python train.py --arch="coatnet" --model="image classifier" --norm_position="pre" --moe="expert_choice" --patch_size=[2, 2] --label_smoothing=0.1 --beta1=0.95 --eps=1e-08 --adamw_lr_other_params=0.002
Rows from block 9 of a small image classifier, named by matrix and row number. Rows with one number within an expert belong to one neuron, the router's apart. Each number is 500 + 40 x the weight over its row's rms, rounded and kept within 0 to 999. All counts start at 0. Numbers have three digits each. After the name is the row's rms in percent of the matrix's.
Before each expert's rows are labels from the 100 images, of 14848, where the router gives the expert most weight on average: "responds to" is what is common among them. Only what is clearly more common there than usual is listed. The data: capsule endoscopy frames (Kvasir-Capsule). In brackets: how many of the 100.
# router: router (model.blocks.9.mlp.router.weight, 32x192, trained with AdamW), inputs 0-191
# up: expert up (model.blocks.9.mlp.up, 32x96x192), inputs 0-191
# down: expert down (model.blocks.9.mlp.down, 32x192x96, transposed), outputs 0-191

# expert 19
responds to: finding: ileocecal valve (72)
router.19 107:524497540577529509521541504548429474507475525440494432470523562538523511496470519446478549488553460516557517549513521476512421543526478573552480434528533497524499502540504450516519495470517539503494486518472512467547422488468518478510497478487442470455502452479432574513493517458463526457494585514541486528523514577466548499532408457450491466473468442492490485482542581503424467506456466464423466444482445546521423562473531472490452527533510555437474541518509561577488436497541439497449520497478558537548497418466391517499519547537504501473563425479480455528529431551497505536
up.0 117:482642477552597519579448555500547511488465504456498439514522516451454479516551534524516514456521505498410463531572511464535512468474463508452450564491441502505442560534477487499490512536544540505490465556467496551493539516508517506561501485477491548533567501545551463531506478495588518526522459535489464516520506533521487550537481509499508466512533575467479514485547463546455406481476544565534491547520411487535566479533520532443396569464490412530472493505495484502466459531514483488539514485487504534502500536540492458541534513448537470507374438570468451504509467437477540532
down.0 114:495503557575522460510474547494460563494451461548587501460477490489424556475473542512528527490509485508538520561478515541481547495473489431480540579473546453541511543556413485493452515489499481468433474568534495480476490478522507549469517514378436454495462506490479566554494497495555515494560495453464431452517458532458441459458420586535482471471538517538469530496426471410475528535509499467431471514440466469469511548554446509560472452512509530471572531424500534533459452481482418497525462489498499508549540547456517508481539516513509515572550455471472495514417522514461460541
up.1 110:462480502549432469473548476477485536461542497455483509538550475443558451466589528493470498512556569465519528528436496479474514543478515517535514531492467502484535542492469495464476441448554541460486569498482486429450534554508510458479492481571465564555479536532446507565547492474535499448588476481585530499418554510440581537510451526539454420508509480551506487567520491440507562451501502519511429527466530516428463509549482480502577495442522581575473477522490556521574508578481494479496460498506495547485434542495499518425487543569485498480499491493527481408481504449492434538
down.1 108:552408471498477498524540525523457475490497499459494526508469523503508555506585513400483529514588466473440435524494401458569539525553452484568554475543492442532469433509506531490501479479510490600492420517460493484430469463524546548478463467523489527453444496525475444465520473475436552405492479499474471511485528493538530621521524497478458502507467472495509540505495580495471506466429465500590417443440501542525503433498542523433499493526523528457507521526485464528521472478462501457442556518490455460514407515536546535480506522524510515525462489565493563448455517497537544494

# expert 1
responds to: finding: reduced mucosal view (80)
router.1 098:446549451566466511539506491453458440451523454519555453526544478469513546465492496521450408528534516525471400482508530538520499531411584538456551488572463499514465501488561550472551500477530520479471567484534453442468478484478425475481556466591488449489538471422483551458567505553467526497552501447497450476493556471472478435533447540489449439522552483567492551540532490543521518476526581521488493520504549506510489500522493466467470445474557568457461431454484548426489496510551492501522472550523557538529514491505467441440494523573523519550462490483550440479513481499496418506
up.17 101:447496520511440555463436457518465559433522510503488496544459529483537409493525487527470517532467474527494482520494515482521432488483451456502518455484492497510444485527553527484465500489514557444462527493477509461436441522501549513521494549517498513511478452493485475439503451571487490550534512627533495510558497446515506551469513466458515522496552474485441592522592485451510504536511509422514491448629523519454482502542520595471560605486528549465431462470515497353508500454491498445521490492477504477500463548517495534516497512495456471517570488541566491487524448581480453559
down.17 099:498520427569522492425512496490549477474460512531556474456494536478480499478448480483461519526439468458524440531481469509532452532525473444484573523451478496458477529501491497506478432432531467480468506491497547461469490448577560471470545484482485409495542546519542527546521444544544469491538513578438539489474520549534501559504566494558556451448412555489476464487596450463415503438454560470494458581461493531511539532476530467526472497459538539414537508518462578556466454519488501440505476433591536556497548519484532520433485493448549490574484466510511487521457517460476527502
up.18 111:521491493583541553528484508447527465533475546489470472465570491528543514478458488564503423500447479536489535455503508522529439479472507434421542482522467497490511494455496518545518491491568446534498513475474550491516461484544530546446519433451521469482583548512511563510491556471415540456503498523515608427477481526485563483464423448556498480438564491500534448481552494499526480486471478531519481453526476458609518493469515535531521484462463532473460500516518457575433439547570515459510427560564490574480442478433483480493536461469416482515483481485479476532509504530558573583
down.18 111:540460524522480477503571498500497487511562524544522555450484490555529550483547484470420545494467532467560513474477549511530435494561458479529501472477532504456542538491482494501464506546511508512488473425466533496525521440400472556569570469491509551481493506427493447590529545500492532594416458523489453472494490468530467555490562474529476453516515427513498475516531558507502526477473406548479487508445543470476454506480466492500500485496456522490418526494465510566501492595535464550523415508469482553459500499444571439500421476515562495363456511426476492552488460509505511530

# expert 25
responds to: finding: ulcer (54)
router.25 093:504524430459540481522540461492440530465498554445494514524461461464471499462502462517574482491558449507579466525491576534428565446498489492593524507571473484511521498561453497484547523496498522524484445539571515552560446484490435482502468526480544525543514481484480589513427501562493470494483514564450467458496501472452414470494535540489427560458465478578534481419465460491457485473533531525523540533454452498497473470587455536548418417508469492438524501516482497567539506535525489533506557494471569459497463468512506606514508477543557495590464490551497496500512478500494434501
up.12 121:518515421438432527548545526490430508545474537546504577489482440487436485560539483507501464533577472440481537466543508564480485466499486562518535562557528465493484501552446511554483493464524503536475540572543472525464478460556525470531488526476481507529520543493437538535506552478446543556473457553482525471439457546486442520545576528542459502503512554463442511461484472475491477590446487541471414461568492437492501508514467519456549500440571535550450500450460542492604500479519467443496459513553500496545461535466510526502534416488513480508504456513527499511492482583499619485
down.12 119:522509485379484442486391544551532525526483471504449529447508431472466479484455514513499488517516501492548506461497447541491497464482497463500449491424474501515441509505544518448528482463517540494546502484450511540515549527452478528434473521441484454467426399478550497535529512492484581392506530455517456550518529470475561480477430489480551523420438504492420508458491518529442491517499481472522463497562551539490543599544466516483488510477500509550466516549448536504554480487529532497480566433513560530475454554492502435484540485427494510417525489494531500523473538470537530626
up.13 080:506489602572610526450523475592475528553533479470559520550467521559570514534549435502538519577500518439480521546579505558507522509507516472516524479518501497480516569509473452489508516549500549452536445537545461522468501424485520498527543459563496569463400431409446438466511528528495487505475441535509476473454556554489534529444451548565510476539461513436493486551464492505448437490458470530543492501512513520525489507497521556504458468483444506469497499516460489467527479563520499474486503551472497460538430516490545502483469493507398519499508519468583525432440586501489462489
down.13 086:499539546498513471534478494483555520517524481441472453541561521523480526523526515464480573497555411470487497492434518484507500495519463503424498485466516473503504486505523489510495526492470554521490509539427533516535481499518552564528530438532481436543537471503455556467490532474500462528553488475519445553609577573452544489421538535498494451467516528446449444521508500562594496562529527498549509492478539543519524475559507455614530464462504511414443537531498483491465534439492466435448449481436497476534489472459467409527418563488465581512428480462419521468547493545462515527

# expert 26
responds to: finding: reduced mucosal view (46)
router.26 101:464514489513521474487411420469483518592481503524446514559509459464481498514473525550509573558516468468520403536446541519467510531469460489447546470537482402543521418518519519472433458577417535507472524527513477550518525539485490503545465551456507483520495500573473479526486513524517435582514481464472453421525467550493476522532445496488470524578540502519579514507468435538471446420525565568558478522451501470484520462463496463404524472526501497517559472487483493473545511518515505541576516488490466488481408472529523453506520506441473457481542486497501527472488401457455577473
up.4 097:510480503516401487588528456449516539497523543480509577400509444515518474483493528479446537543513523416497473449499525553495484463479481653483476530424439467539460477444551552489548531505537522521498485433499488468473536530499537531421506467555420468470505570554485457528505476515535491484483531503510465437518471510496525487494530511503633465546444391499541510524553466492457469488561468482471528480564552489487538491534498461530546478532548540503468523434504485460567509551498553491486471553437508528516460487520524552518478510553494475529483431518525507489591520502486548503
down.4 102:511447449469480479537554462526424496537492526547488500508499509532527510535551472460510467508493427487472561548595445455420539452504539525572545507471472525480466512487512511540515418551538521520495428500499515483435549454555427453568488520472448504537540497495509489544555435494486590441569452566504505478475450501431456516537497519448467475525572476478510508468523458559549523488502504472511461444483518409488481430514524520489600486430541506495416422556540484479519521496469562536533534593508515506499499532476475496534493471467526461407475528483556526478521460472488512420
up.5 137:505421471525512535521526474484517467547472436495414501483492508513490477478516534524541451512538612490519456481492595496427513561417461485558559459476529487478541483579522508479458470454452471542494493536510539484455496445528524514499453488465510480521476506567524532523474455491516581512497497510475495595508511485488480450501522500530448519418513439454508543471424528517495422538497484564460510549434532554406545475483550573463447509521507558424590521556493500500500498423589528557522499499487465502453458579514477521504439555554516445500510442446540534534509446502527503487
down.5 117:456562435500528515470444532468513454553474547476483522550446462487439501556449506584506528502476513464462560537472454515500475567477525523500506465550461438514535458561517496510523439472519467437443501499501437533362552553568518496476538561503494525498476577531583494488438487541540428492477510528422533456433523566430494522475538452505541507468436476430454501453539445512521536448527520488535549526523584524487574480525510515510472516444432455542527527477534459518520472432508565476469489526532496537485497535520504527536541530502486555522513458527478439509552524423510563473

# expert 4
responds to: finding: ileocecal valve (40); finding: reduced mucosal view (39)
router.4 103:454475488539448563548524452470466453552482467504510399473520509521477518435454547528487454528526472524528474443448533505562455556452505456552509461494487387509521499516545511518530538526475534558469480550455459471454499505519500510534435527555534452484475431517465528485517575444514526497446527552545523505456525556491496465474502559468554517553465486449470561594562516512524522447522496528452474486531473498520545473438538549464462429477524550467555546464430523423514538534601510486479477485485446494541456547486505503537512505496434461501549455490514510603542506584565494558
up.0 116:490479535509486512482498487466481478534516488496524521548501547450478530507453594517529457444566464519563508562564529569539605497491414458489462463530540496476454434558441498509543463459437464526491448501500560478469467539506463514490527508464534498446490424529505635561449505542591558507509506519459484521462575479496416420504520507502481527502519449518511536569520461470549479538464517497464398517475468469503476466485461533428452447475398483448527529515544555497533513428483467455502480542439468481521455452507564467465521467472461480473555490516522471481499487525504554498
down.0 119:542584465511461596467453486541542522540489481530457474449565534500475558448483552500485444433462552524480443506441480502503431532537539458455561507515490503456518553488483471545535487508533445556562551534550401560513482522551486463498542573453496478492472518462534499485511543432467451464450527471513513560457452567505518481498453499573536556555431474442526465427486462509528477525516450458501503553528559488497451499481500434464547504521533493505518516588495466550554472533490505425505493495555446442451476503438448506536553527469502426511504399430509508549505505492535509505
up.1 080:546479485483500491553488507426571434472520515495539540445484533510479519488458531512460459496580535460485539530504431562551544489430512487514451540527512506613568584497540557496451457489490472552497477502394475509454566506543468464415520528523477491487427482463505453450494468507524524572533416508500557522548490412495444553496482485505489489445567463525497485435573503490530465521455457444518425509501453547529474491465433529553541524516563529490544481473443543371435501501483533505513521457510487541468563461495524536464503488527482505508523511538525453497491454537459512451
down.1 087:514575514478558474461528581605582489450416509445457475470472476537513486540549529487509573455441584469583462490513482519443439454484474604483432482521583558448452479500557501463489531504487479462462492473550571504475456447435539505483553513490518546514494517552531463515555492503481525507471515471425544543529514519469513497494433517473484467509449513500496508514433444495448460493495518536502506513499526456444478502539546487475550516462425557524459516487520526505482555502596436605516609430539530554452517457549524489464500481458484536514525500489495495508503490483502528524

# expert 18
responds to: finding: pylorus (28)
router.18 103:434485550431441444536508567544561500454414527457492480437573491464519478507538514404513536509553463509473491521521460451578429478557434545545427522499592504435528467429501458495540503534539526482542522495455504499479471526554504526548554492502469524436521516520492496434550398459466446433478495533540493529516504532471467534523473436490489457498516504522515522459553540509492486494510450495474533483542476487480481529472619528481459507491557476543485495523441498549534473497539574494560467532469465424537518516508443472555573528522513462432528430512456532526481454544500554535
up.9 129:491532504441617501555456467521476478468530495569476504478555505470521582520465483481438486511547441515460486536581471564468528455442450452518544586505512509492539466513622511524512467540484549522499505500534464513546496457405472533545505418590489504436538498404464509518472487532427503451499463423522476516468498556483535449531477497445472485477553516434537521503537502458545456505539456501431561470453498474449508532557518438536439528534513515484488574446489513488523433483433477506511492534483560486430442444457483519526506515503449479508443518520560516469506531513463532507
down.9 123:528480523427552462485481532487432454516464472456465540527545467471400424454534514531577523517492409469570412502491476486528490464435482473510411531516496504468494490497419486515523504483460456454404434501569559463479420513500469558536439474494534501465503539501464443554550537517498409466485488481480496541538550469463448528438518537519509469499503540497506459431554499514600481462476496484522490509506479567521539568528503495432473523492500538535528553464502476489553447509460484538447587477491580559485499498491571488480503467515475478481554509593468498490461455465544476500
up.10 111:555517459480545476501514544598416460456553477507527439466463522453469499628518456464528522468510495515491531629509501454529504536547531503450563489517496530503555519480533544558485538576533458519531485458511554525533487553527490475518485447510489562508511524447456509550495495481519493499486493481478504497563529500519605462541455504395460496546468518491416527588543528481540490477437529500447509537475465528545478520421551427495427517494537550471440481479482433481526481484497457529500483495501471488446424446458528501544589464450434532500527508502444484477517518501424510517
down.10 114:487432565548456498588484487467512500537549447498503479464529441521504514429492450488548497421499482548440426519471581467476541467490530467496399533426423549527532557533384462429544586553424431548460488468551548486448506502487538523451534495450498514476509505466539495462532493549568496519523539515461533494495552442536479492470508538549512537519491511467453511514472540559489577484502504502428489453521481511492486477521470480516545461457508522479493576518502501482553500556486469529475507483538573488416436466556537465532545507499550583467472454501524503539463450441486492487

# expert 16
responds to: finding: ulcer (46)
router.16 096:445530508491500455508503502508546510481480550487493466500494460478539509534476436411465473526456535470452416495495487514514486584482484454469493476436526587513459543501497535490563396536444532398476521504530521467480503453423510570527486502498473493544526420489395528535583477516487466445541469517476491536535582436537461573565527558464541523506589490451517439474454508493479429482503508563589552489485464487496573482493428515468538530468530470492520513487514520570462450485483552552522448486563505503470455552509507500532505475490466459508448575540453515484443504455502480534
up.5 096:555530502415563527487505467480473485437563559469470486499537512465502460525484449411405557501519527486557514588438507517542472470561471512496449512516514407478506510496461438508551497509577542520473546536458507476481474464451531522438511506572470493526542467439504485465512499521523513444481503561463540483542513480523508537512415535488545509475508521450583431502545409496487555570519502521494494482581568499498515477526500510508448459515443485519468463546460529532543493516493531512543489393508554393466429442480570508467498561537490518513470517465491570483488451493461542571
down.5 109:528470458431481611468502485493419492499509531551556496430490530512441432475505507472482518502485454468495485601467462545521484530464513536489433522555435489565460482549424475566443553475519494550437480441518463501513535526518516541506469498480564505418572509512476438526514462562483517485465505483444569535487489512502460500494479512494518511523441544494513536475473482501509549519499561432561409518511571574508511520554534500486507492516548546503501529493465458543485589559541501489460531507554445488493426501533550499589536512435452457489499447466425429535504547510539430455
up.6 080:520534550594563504443512455443564492491475530505523458556543497488520495494514490536507494487521478511557488516533506512517470523479519474494483555553531452535498533503413559447453485448493504465533519449463518495483546517479528544494467483468455464539403603544542477512441536607579470569444475476490478441514502431485461483509469525523473488533522503536515445497445415534564528514495534474500471469575528473473469488570388560551510466400430493543500495505511530487533541522488508523559479512496534547474487470534512467464511455474468531503545463561552514367541504455512492553
down.6 084:373419445397501477454505482467480508496560444502515470487414525475511485481489536507537532433515478561517482513453525473386571443528434433467547513494480477556525503534455564461451553489587519521444575507433498464529514532502496491527495507486501463431517436490516506478474575532517555485453486458527501435469563502469454472500448519482492464518488542515488475535442479488474475476514547452502475539440480483454476505486553435480486494511509591562458480425489543461557493574576493444530563476459484470454461485493479441480461451492550543529492494503491526513488506460519502425

# expert 14
responds to: finding: blood fresh (76)
router.14 111:533540403470525465436510578487463524528454497479557542505531504474553524522425541518459516516476478481546513566497484524491462471496436574436510543568541521531468495521431532518484475441511487528452486475540576500443465501476502509482481492451471508532522544515525495518614510477490457476533517530478554445494358525488500513514579471451544563578563516497449531523501513503482557524410536507571468449460511526440535517496461527470570493477559512508546446526544426427527562446503499497468439505497517495439449511520556521478532492464427435490494559500497516448522544453504466512
up.1 078:484461558546545480534487589522519495595480514419483503554434581485545550547491537516495557519505376578485457494526514528506494473478519515468499430528525518466497505534488494530491478491465500568501479499494501529546548516456428413474556509567524555455501556537509526438483484500499479473412515512515441495448461527490565475499450478461511526541557494559496464487500527501549619475511488541425479511527439536553450497484477453572490437473556547437472506517484445444434521484476482447462490487532478538499501500495518485545538542533536493479527440479573440512466500541576527429
down.1 085:470476454450496475544536527489517398469542547456528532397498413530515504467508513554412450471411569505494524544521433552517428508501516521540437549548567497446569578515558446524452506478550558504498502489505542475530541505487504505510491556486470446478548604485463541546512424488496551525516492526510511510496479556555523520488458530558487522516456503515438506507549447505487472479516512503527557499527523486546437464502464527491504478456543443553495545518445416541419570539469498484527486558462574496482482479452532494561556456479476460535499547545551528545434508511453498477
up.2 067:402511511515462507513519487440561528484442514483551490439422514485503424534551526572519480528496501479431556426520445447486472535514509487504516445540458511502524491476462473526528505473571510470507497524539510584610463495460584501519529515486451508581504452487504526577481560432535490542404499445589457500466549490492524469480492493489484473428529511517472438552426453476549436466528449469489526484500570491478497445500462510540479481525499512433464522459538585546567496497499530530522494515514500486484510558455462494395537552544479509473493543496481499479610516567491514486
down.2 078:581467472515540431539443472448512511463540457495522457504552500522484515536428526528489524490398536565430455491429502454470503487473567488511500457492473460485460486536475509496478472445455457477566511458530506518521482575510533498399487474520539495470510535449469566479477465498468505460539472567473479462591465535550425524426487479514478531532465558502510470479535434515524476521436545516503393511487499490571531429527473499497551613534505520545559516440493532526490486508407528519455528494533441547495522447516461511524552436469495501519502470471494563468469532389451513485

# expert 13
responds to: finding: ileocecal valve (57)
router.13 109:442465470532512503525489546472518512505475471479502510477514485428543458436549521527553486524499505498480548536412519469578541487523480509575533531508472519540462490462478533401515522482608511550484605489541482550442466470562543515540480474517516488501519535438517514433530425483533545473496547453525481531524519487443518543495482464496479434542566528504500480525491478507501500515475517462555511586555522468445488508524437391486499469510549547456512527423412551452486506455463533515518484528437482502511486496454554467424464407580520452554440479533473508596501512420523505520
up.1 112:487471532546463473470478492429530497509472514495627537432493551488499554495540447498582507477473475500581507472500469461503515490433580499487476447565460503553558465497522497521475525523426499488453510404451489451546498536508453476522416492457526447417493505558525471425534478551499536564478534488558507529538584528473503435535545524524463492510469534495567572499467539549492495554461504435475547525516499558465504442489479505518464539473500478457411518535407499582520493524466511474505456544508495487420483441509473494527503459516557559496499477514494480455472519406574474474
down.1 106:506553446571448574500514490431472450478555459482494545511536445572454541482556500450526514458536477536483483518484529571472471424569510423497507500505558495508534407496502472475450546478507480603491441564441526467572526517559515498540516499514469446514360505524460562520477515572410524541466443515487530562455514471529474512518477474533472421499537533484493523504454514455502549441471459534529452461533516502486461566559495538552461473539464494491537445527448412532474474477511458445473505538516543448483527502476426518534487491496463510522459508499491455432540521503508479540
up.2 090:518477489488527478451474474470556408461494472491579486482499439469463503504533469540476447472510499469474474522511498522553548510461539455494474594515494397489447450553428505508460486512505565442508449523523470510497586463532496504498490451513483551444480530515490560495516543489487432539540440423475570567510524527519494528480558524494478492472538443439499484475509446466374525489495512497451535580529575480484497496518489627513516489510544520482607521503511431449477496483473558506442516515576514439457534510489502509489445445434514559521543476531497507572458472474529455437
down.2 097:482542536568427484512437538456479535514447499486418494478446489503542492467461504530471434485477487598521515536427488479499448530507464493505552525487537528471483476565445547511460459488426519524548615459506440533474523582551599507456519550462552567528423519518454553511459506496534496482543562470523456513501527531565512512557551535517511488497482563495504455563440513466506519445538518501553490519517435435547451444444450503487512499504506526511507493498493555504503433434450533479506425528416504453433526456445540558551490491521531482533500454478524486477451539432525537460

# expert 24
responds to: finding: reduced mucosal view (50)
router.24 095:526530495494486432524596526562482505556521550416543435474525493518502480505557480454493544512513395469430485457500532568478443483533460408503438512470554467524574481477512524513505483558493563467454476532419541448484449516422562551554531520487497520567534489535422490516465471501489451489513493515575509465533429513536483535556569518506464560473421526481420486467529475504529472519471411487504469478542504487537426486474518469511471558475497547523529476481521498496514518538495492508487503525482501514423458499578503473543547499406433537528583504565547548485521547513498459510
up.3 075:548453542468413506572539408547534504520434436545551560476528501543517491465479484441511461464505531533492430510492479494511486506547468422560483559558507505401425454615463515536539515476478473443459465506567504483526518455542552439531524491514490454474455450532452531453475522498475531519545469507508475484587534539546466494481488511524526458580507526577500494502482527484485417524488450527512533526449512493516511484448512495445462474434443523485420510502505473533485554423578557493494414554453501537537460507550489489557477471504468440480538481454449482478496544490565505493
down.3 082:534587534468549479412524480444457438468474579471471492562421554410398568539474526516449392468535493488512565501431413541461485497487505499550473460520497446463520428476523560486538494487524571483462512445505500467493489512484504446462494538471553528487438542527566506514479502533520483561559511538449484536562470531496470563451485542534533482481526541480525525533486541523532518512518498498497423503491503466554545448480535505527486507498481586533459520540503483519488484516562442489523519457518450497524442550566487523484552503513497461472449420513446508545543554513410521442
up.4 092:540502514506478515475486481524567455475475542504481523518447475487562451432470503549552493481518607448507555494489489502490472571494462569575614484522432584505546528528457446526451448497460473509475524536525530558497490469521514542509534457415495556498478499494456600440497499502455517488552594463557481498530447506544541451434482568416521550505480464504442491462485510507471531538468525446507564539520470494509448481463458482429420565525456503527487531484576436484498461461477498532523559470546570507490525518529520479540530517534520471547475558468466546519555560473515483450
down.4 088:449569539517517549510511482569544461445537480483452473562505478525479521409525532521516553501487545534545517518553514566531541515538453362509503538451508495484470452470499449478506538552536544461550474553576543496513474473522517505517542541481547548475417433469462501531508510478518489443516468564524473507540428525554455506462501503529509551487517505531576484492507466473418496504461445479455401477498533556545456523587485524505476485509438618485532523498508523553536480461465463496486483484427452494489599552503438465543480433448529497492484535477489535512508490512424457559

# expert 8
responds to: finding: ileocecal valve (82)
router.8 101:511562502433520499473479566467484513535529487509474531514488548542519494482430493506522490464508519510518512532566516487501497401529398476455520520518457516442497517525448572509491512475488462552570485497428488485477510495475499453493504489515483524458529565499540527489442571486536539553412493450561473467547477480591493488512448499525487541487518571455503461470411468511440523529450465459512496539403540505562544440497436476545517495526440507502455509575549437518506575474464497445578487520480546555481490511515507546392553399507518501545490546476485434454506489474577435462
up.10 112:513502575518509492485534509498510491545547484509494546548468469485524473496531545479480516445519434478562493473534446478535552490519536523475462463519518465522505546471556456536428527429589477551499507502439498485454552479546541478512508566553586534525454538471489458420466583493508487492525525425482582545530497480500574518522495491535472498390510531409498562506491559428530546444533507459416500555525508599535499515491402482601530516515463477441459477495495459442426502536474518539520526516558534486468500457467525508450524506486562475499484590491517484461494435519502484455
down.10 120:538510536478487540434457531518470489490486517447432421446513565489497458472506534513478506495477431482474444567446506450481545593500483488535561544501458460475538499541491581476490479514456474464463543522527513506528582536512492496475496508470609562538477522475490504554444544526570502449515461474519521537526521526554539472439473516495552490453456528484522446574536468528532567506543466461506472452470486488480584456516478511479457507547486484422569546521437476560478500479452499498473497448461637499508448570510523541536508498464435456523468428541413528528505507486552568546
up.11 110:457445513489468490515529486455467424482456468497544503504520507444510496506465516468545527515525595526543509554480509525486500465463500623459502529516484493604486540534423527526561487470596518568540520503450457492481467406480479497507424481515560524491534509436496525465597452576509508537489541505432481456437523501480602545577508490504479527526533495540494541446480489512527503504504460470542550524463474525532532466545481497512532480430461536495449447522470503470445530460553594500541503462610498430533492459506505516575511538489456452593511493507455521507492476455531518458
down.11 123:492538494505411541401458453511495405518488469487466537458455520448530573518474562557577505467516570507490509521574487565516486496529488505484487487398471540456528467595480558486494519486428485451487440539465487504447534532490467486426503517465469550482446499544505509534490527398522498508468548593532467504532476581488483470481489538527564544554532463458547536554474499491435523551482546534439490535475488444480502467439496526519495497513504474470491438498463604389515524531560514495494565479461460553506539536495489509516490519491482436529507458474508494550443490569505527519

# expert 21
responds to: finding: reduced mucosal view (36)
router.21 102:552473492485577464475533553559524465592531512520511455569541479508538532499446542554479476535508464438510509521468483577539466567458477495424441481529511494527492533557439556522469473498454560511521443536473523463509544424472507483542495501582426495487488509424473510506515448501481487547503542504515405491521451435554501475507472540538499475483539489444503565386500519535477586436510433556536464551473492556520510546518471464555507492544519527458500467483457479431527458465493454542503446499562541557428476472481470507478480503446494514580519434500549453537449440495444511527
up.3 115:456466521448471444437511475460467547499541477504453435540454537511539487500435502493427560478486520514553518555567489489530611503486528513479514463495419522515440444506512470492543477482398449514470474551576517440509467508468490446543495536498595444467527532573558508536531502447482489474428558430459466492504488485445469467453499535430504539522446567488493460583488534491487498529542518507570486430436478513526530544494461485515420454505457486506476459511475487470541512463447482570515463489493469425551544530571492522431457497449453507478551534458431498477549511521523545500
down.3 108:502481580500488533462485528539513481575540486541528559392519545444444525484494561477531465517552555491484520461531484479510510609486538495498504467446475519464467488508454512506568501446492586470510548446502491447515516504521528479511515504478456486570562462482523461478467460462460444515445543527471522510510472440522538588574509500469523498547506452501524507444496571502556537464462464559428503466507512519535429490487528458499454488516467607533524533504565471513529554457518496459504558488494476485536479546552464523491470516460342444541576508554425536530494461562513530492
up.4 088:474431528490468505581451547483535542509502565465454545472516470527488478536470464479488537509512490520530453524515471465465483488503462517525495443485587542450469590500481568493514531547526450497554507541465467585486487582458500492502456468491438522475465430458464477512495539503505474505517500504510480573559478530535471468522489558524470609498477426433476456489450445465484412391445541467464531474523430452484556475545487525469495521513490534433489453543493538553455549452540490515517500486527540539560542466522486471505415520552412546544575493471571482498485447491502575444
down.4 091:585529516535484526482465489449426502538410492482548486463546449525405512496500537489518506498476526471531439435551598468549498544447518558500501498448406537461425470529528490486482517510510538500483452558518539525492496457548509511483537517416493515433507457523464621519509478510485525533561486444461573467447527464487518476540504520540480412570498514513478542478554553480454534510502446477567498428480540542505513491524424540516398510477495486494431486518512465498537452493538560473469434505463509489506529472473450504513461429466471515411428495493460444518454484546538509484

# expert 27
responds to: finding: ulcer (47)
router.27 100:504478516512456472480490482516558515463523481573558543420505432510486510461535486464514490524491551457417551444471459517496506457416485473496500530420554503477474536464524533497510408439504500410471455575494497485495499513551472471456536532515453531482483491510481474527587520468411452533507472467484535492490508440554415498505567491519507461465558473489532581458563479476463511522528531519501594536523562507447618527483521563504524517563536448545484539494475478509465465554531522531493540504586501549550537518546521461429404477476499493457522471530519474491424502507514486414
up.11 120:540484512510485465462547515532506463508519436509514512439425505495463508491474569497518505450479536517509478454520468445536488528562487494481564490447502469499503549503452445451521581477476466457469549559563485502503422481499484503495524553519544560541602469578489541534562506454564495527529521467493582523497610510492540545528562553504447492496413515435543488612452488461477443507490546525500481491528546446484516452510470494566541456513490532497513550456538533455464601490447525482504531526564490491522536399515522484461521522520489438444461503496432483416455511502431479460
down.11 106:485531491555502548506536549476537549505487598456493492533435520489504522491583533499502567550507464542513489481575450494442560557516479524443425534507501574542476442473566486518465436524470491462501475549483542505501523477569502483514448459523503456472493557561546511517528385512521526434468469470443521446533467443434521525513613467533576464446579491534489465506522513487556532500497470537540477460473543488452501535508515586495507436528530480485490406535499544553522497546565535537461466543484530562528547461542489452548494492549485529480547520477602550495494532507503472494
up.12 065:537465532526535588448488475457476513474544506471484461488556477496485459475470556486544507494467431570471453471530546489526454507448452546515525510517567476552508470565430553531457525519516459508420504536562466414468423511533511512504493495421559535491499502505467475460448459430441507394416445539469508391451426473495521480544537541462477527522536533503550458587493488486511482461529505501415491454504535564519520459465556517566527522500503498417510512554511451479435550551498521503526470446521496468450469449499580521542541493527527491544483560494527498541534546511492475466
down.12 074:502518552430458543474578441512491522515466554493558562481452512464603530534460537504477469475533559500500542471564562491497432487533481537455485562516485577488575477520569498461513532473499443498463550528514484515568496484535488473468493492490479524499528548499528541508505512520515438492502492496474598433533472538567531571443510459530496463465486543468486476567477529503548465478508587514490511480431488477462521477531483514563540545518501450455529430458480509494523522445431536498530532530541575542497449451475450585479498535515575458493463446492562442504602407492464472438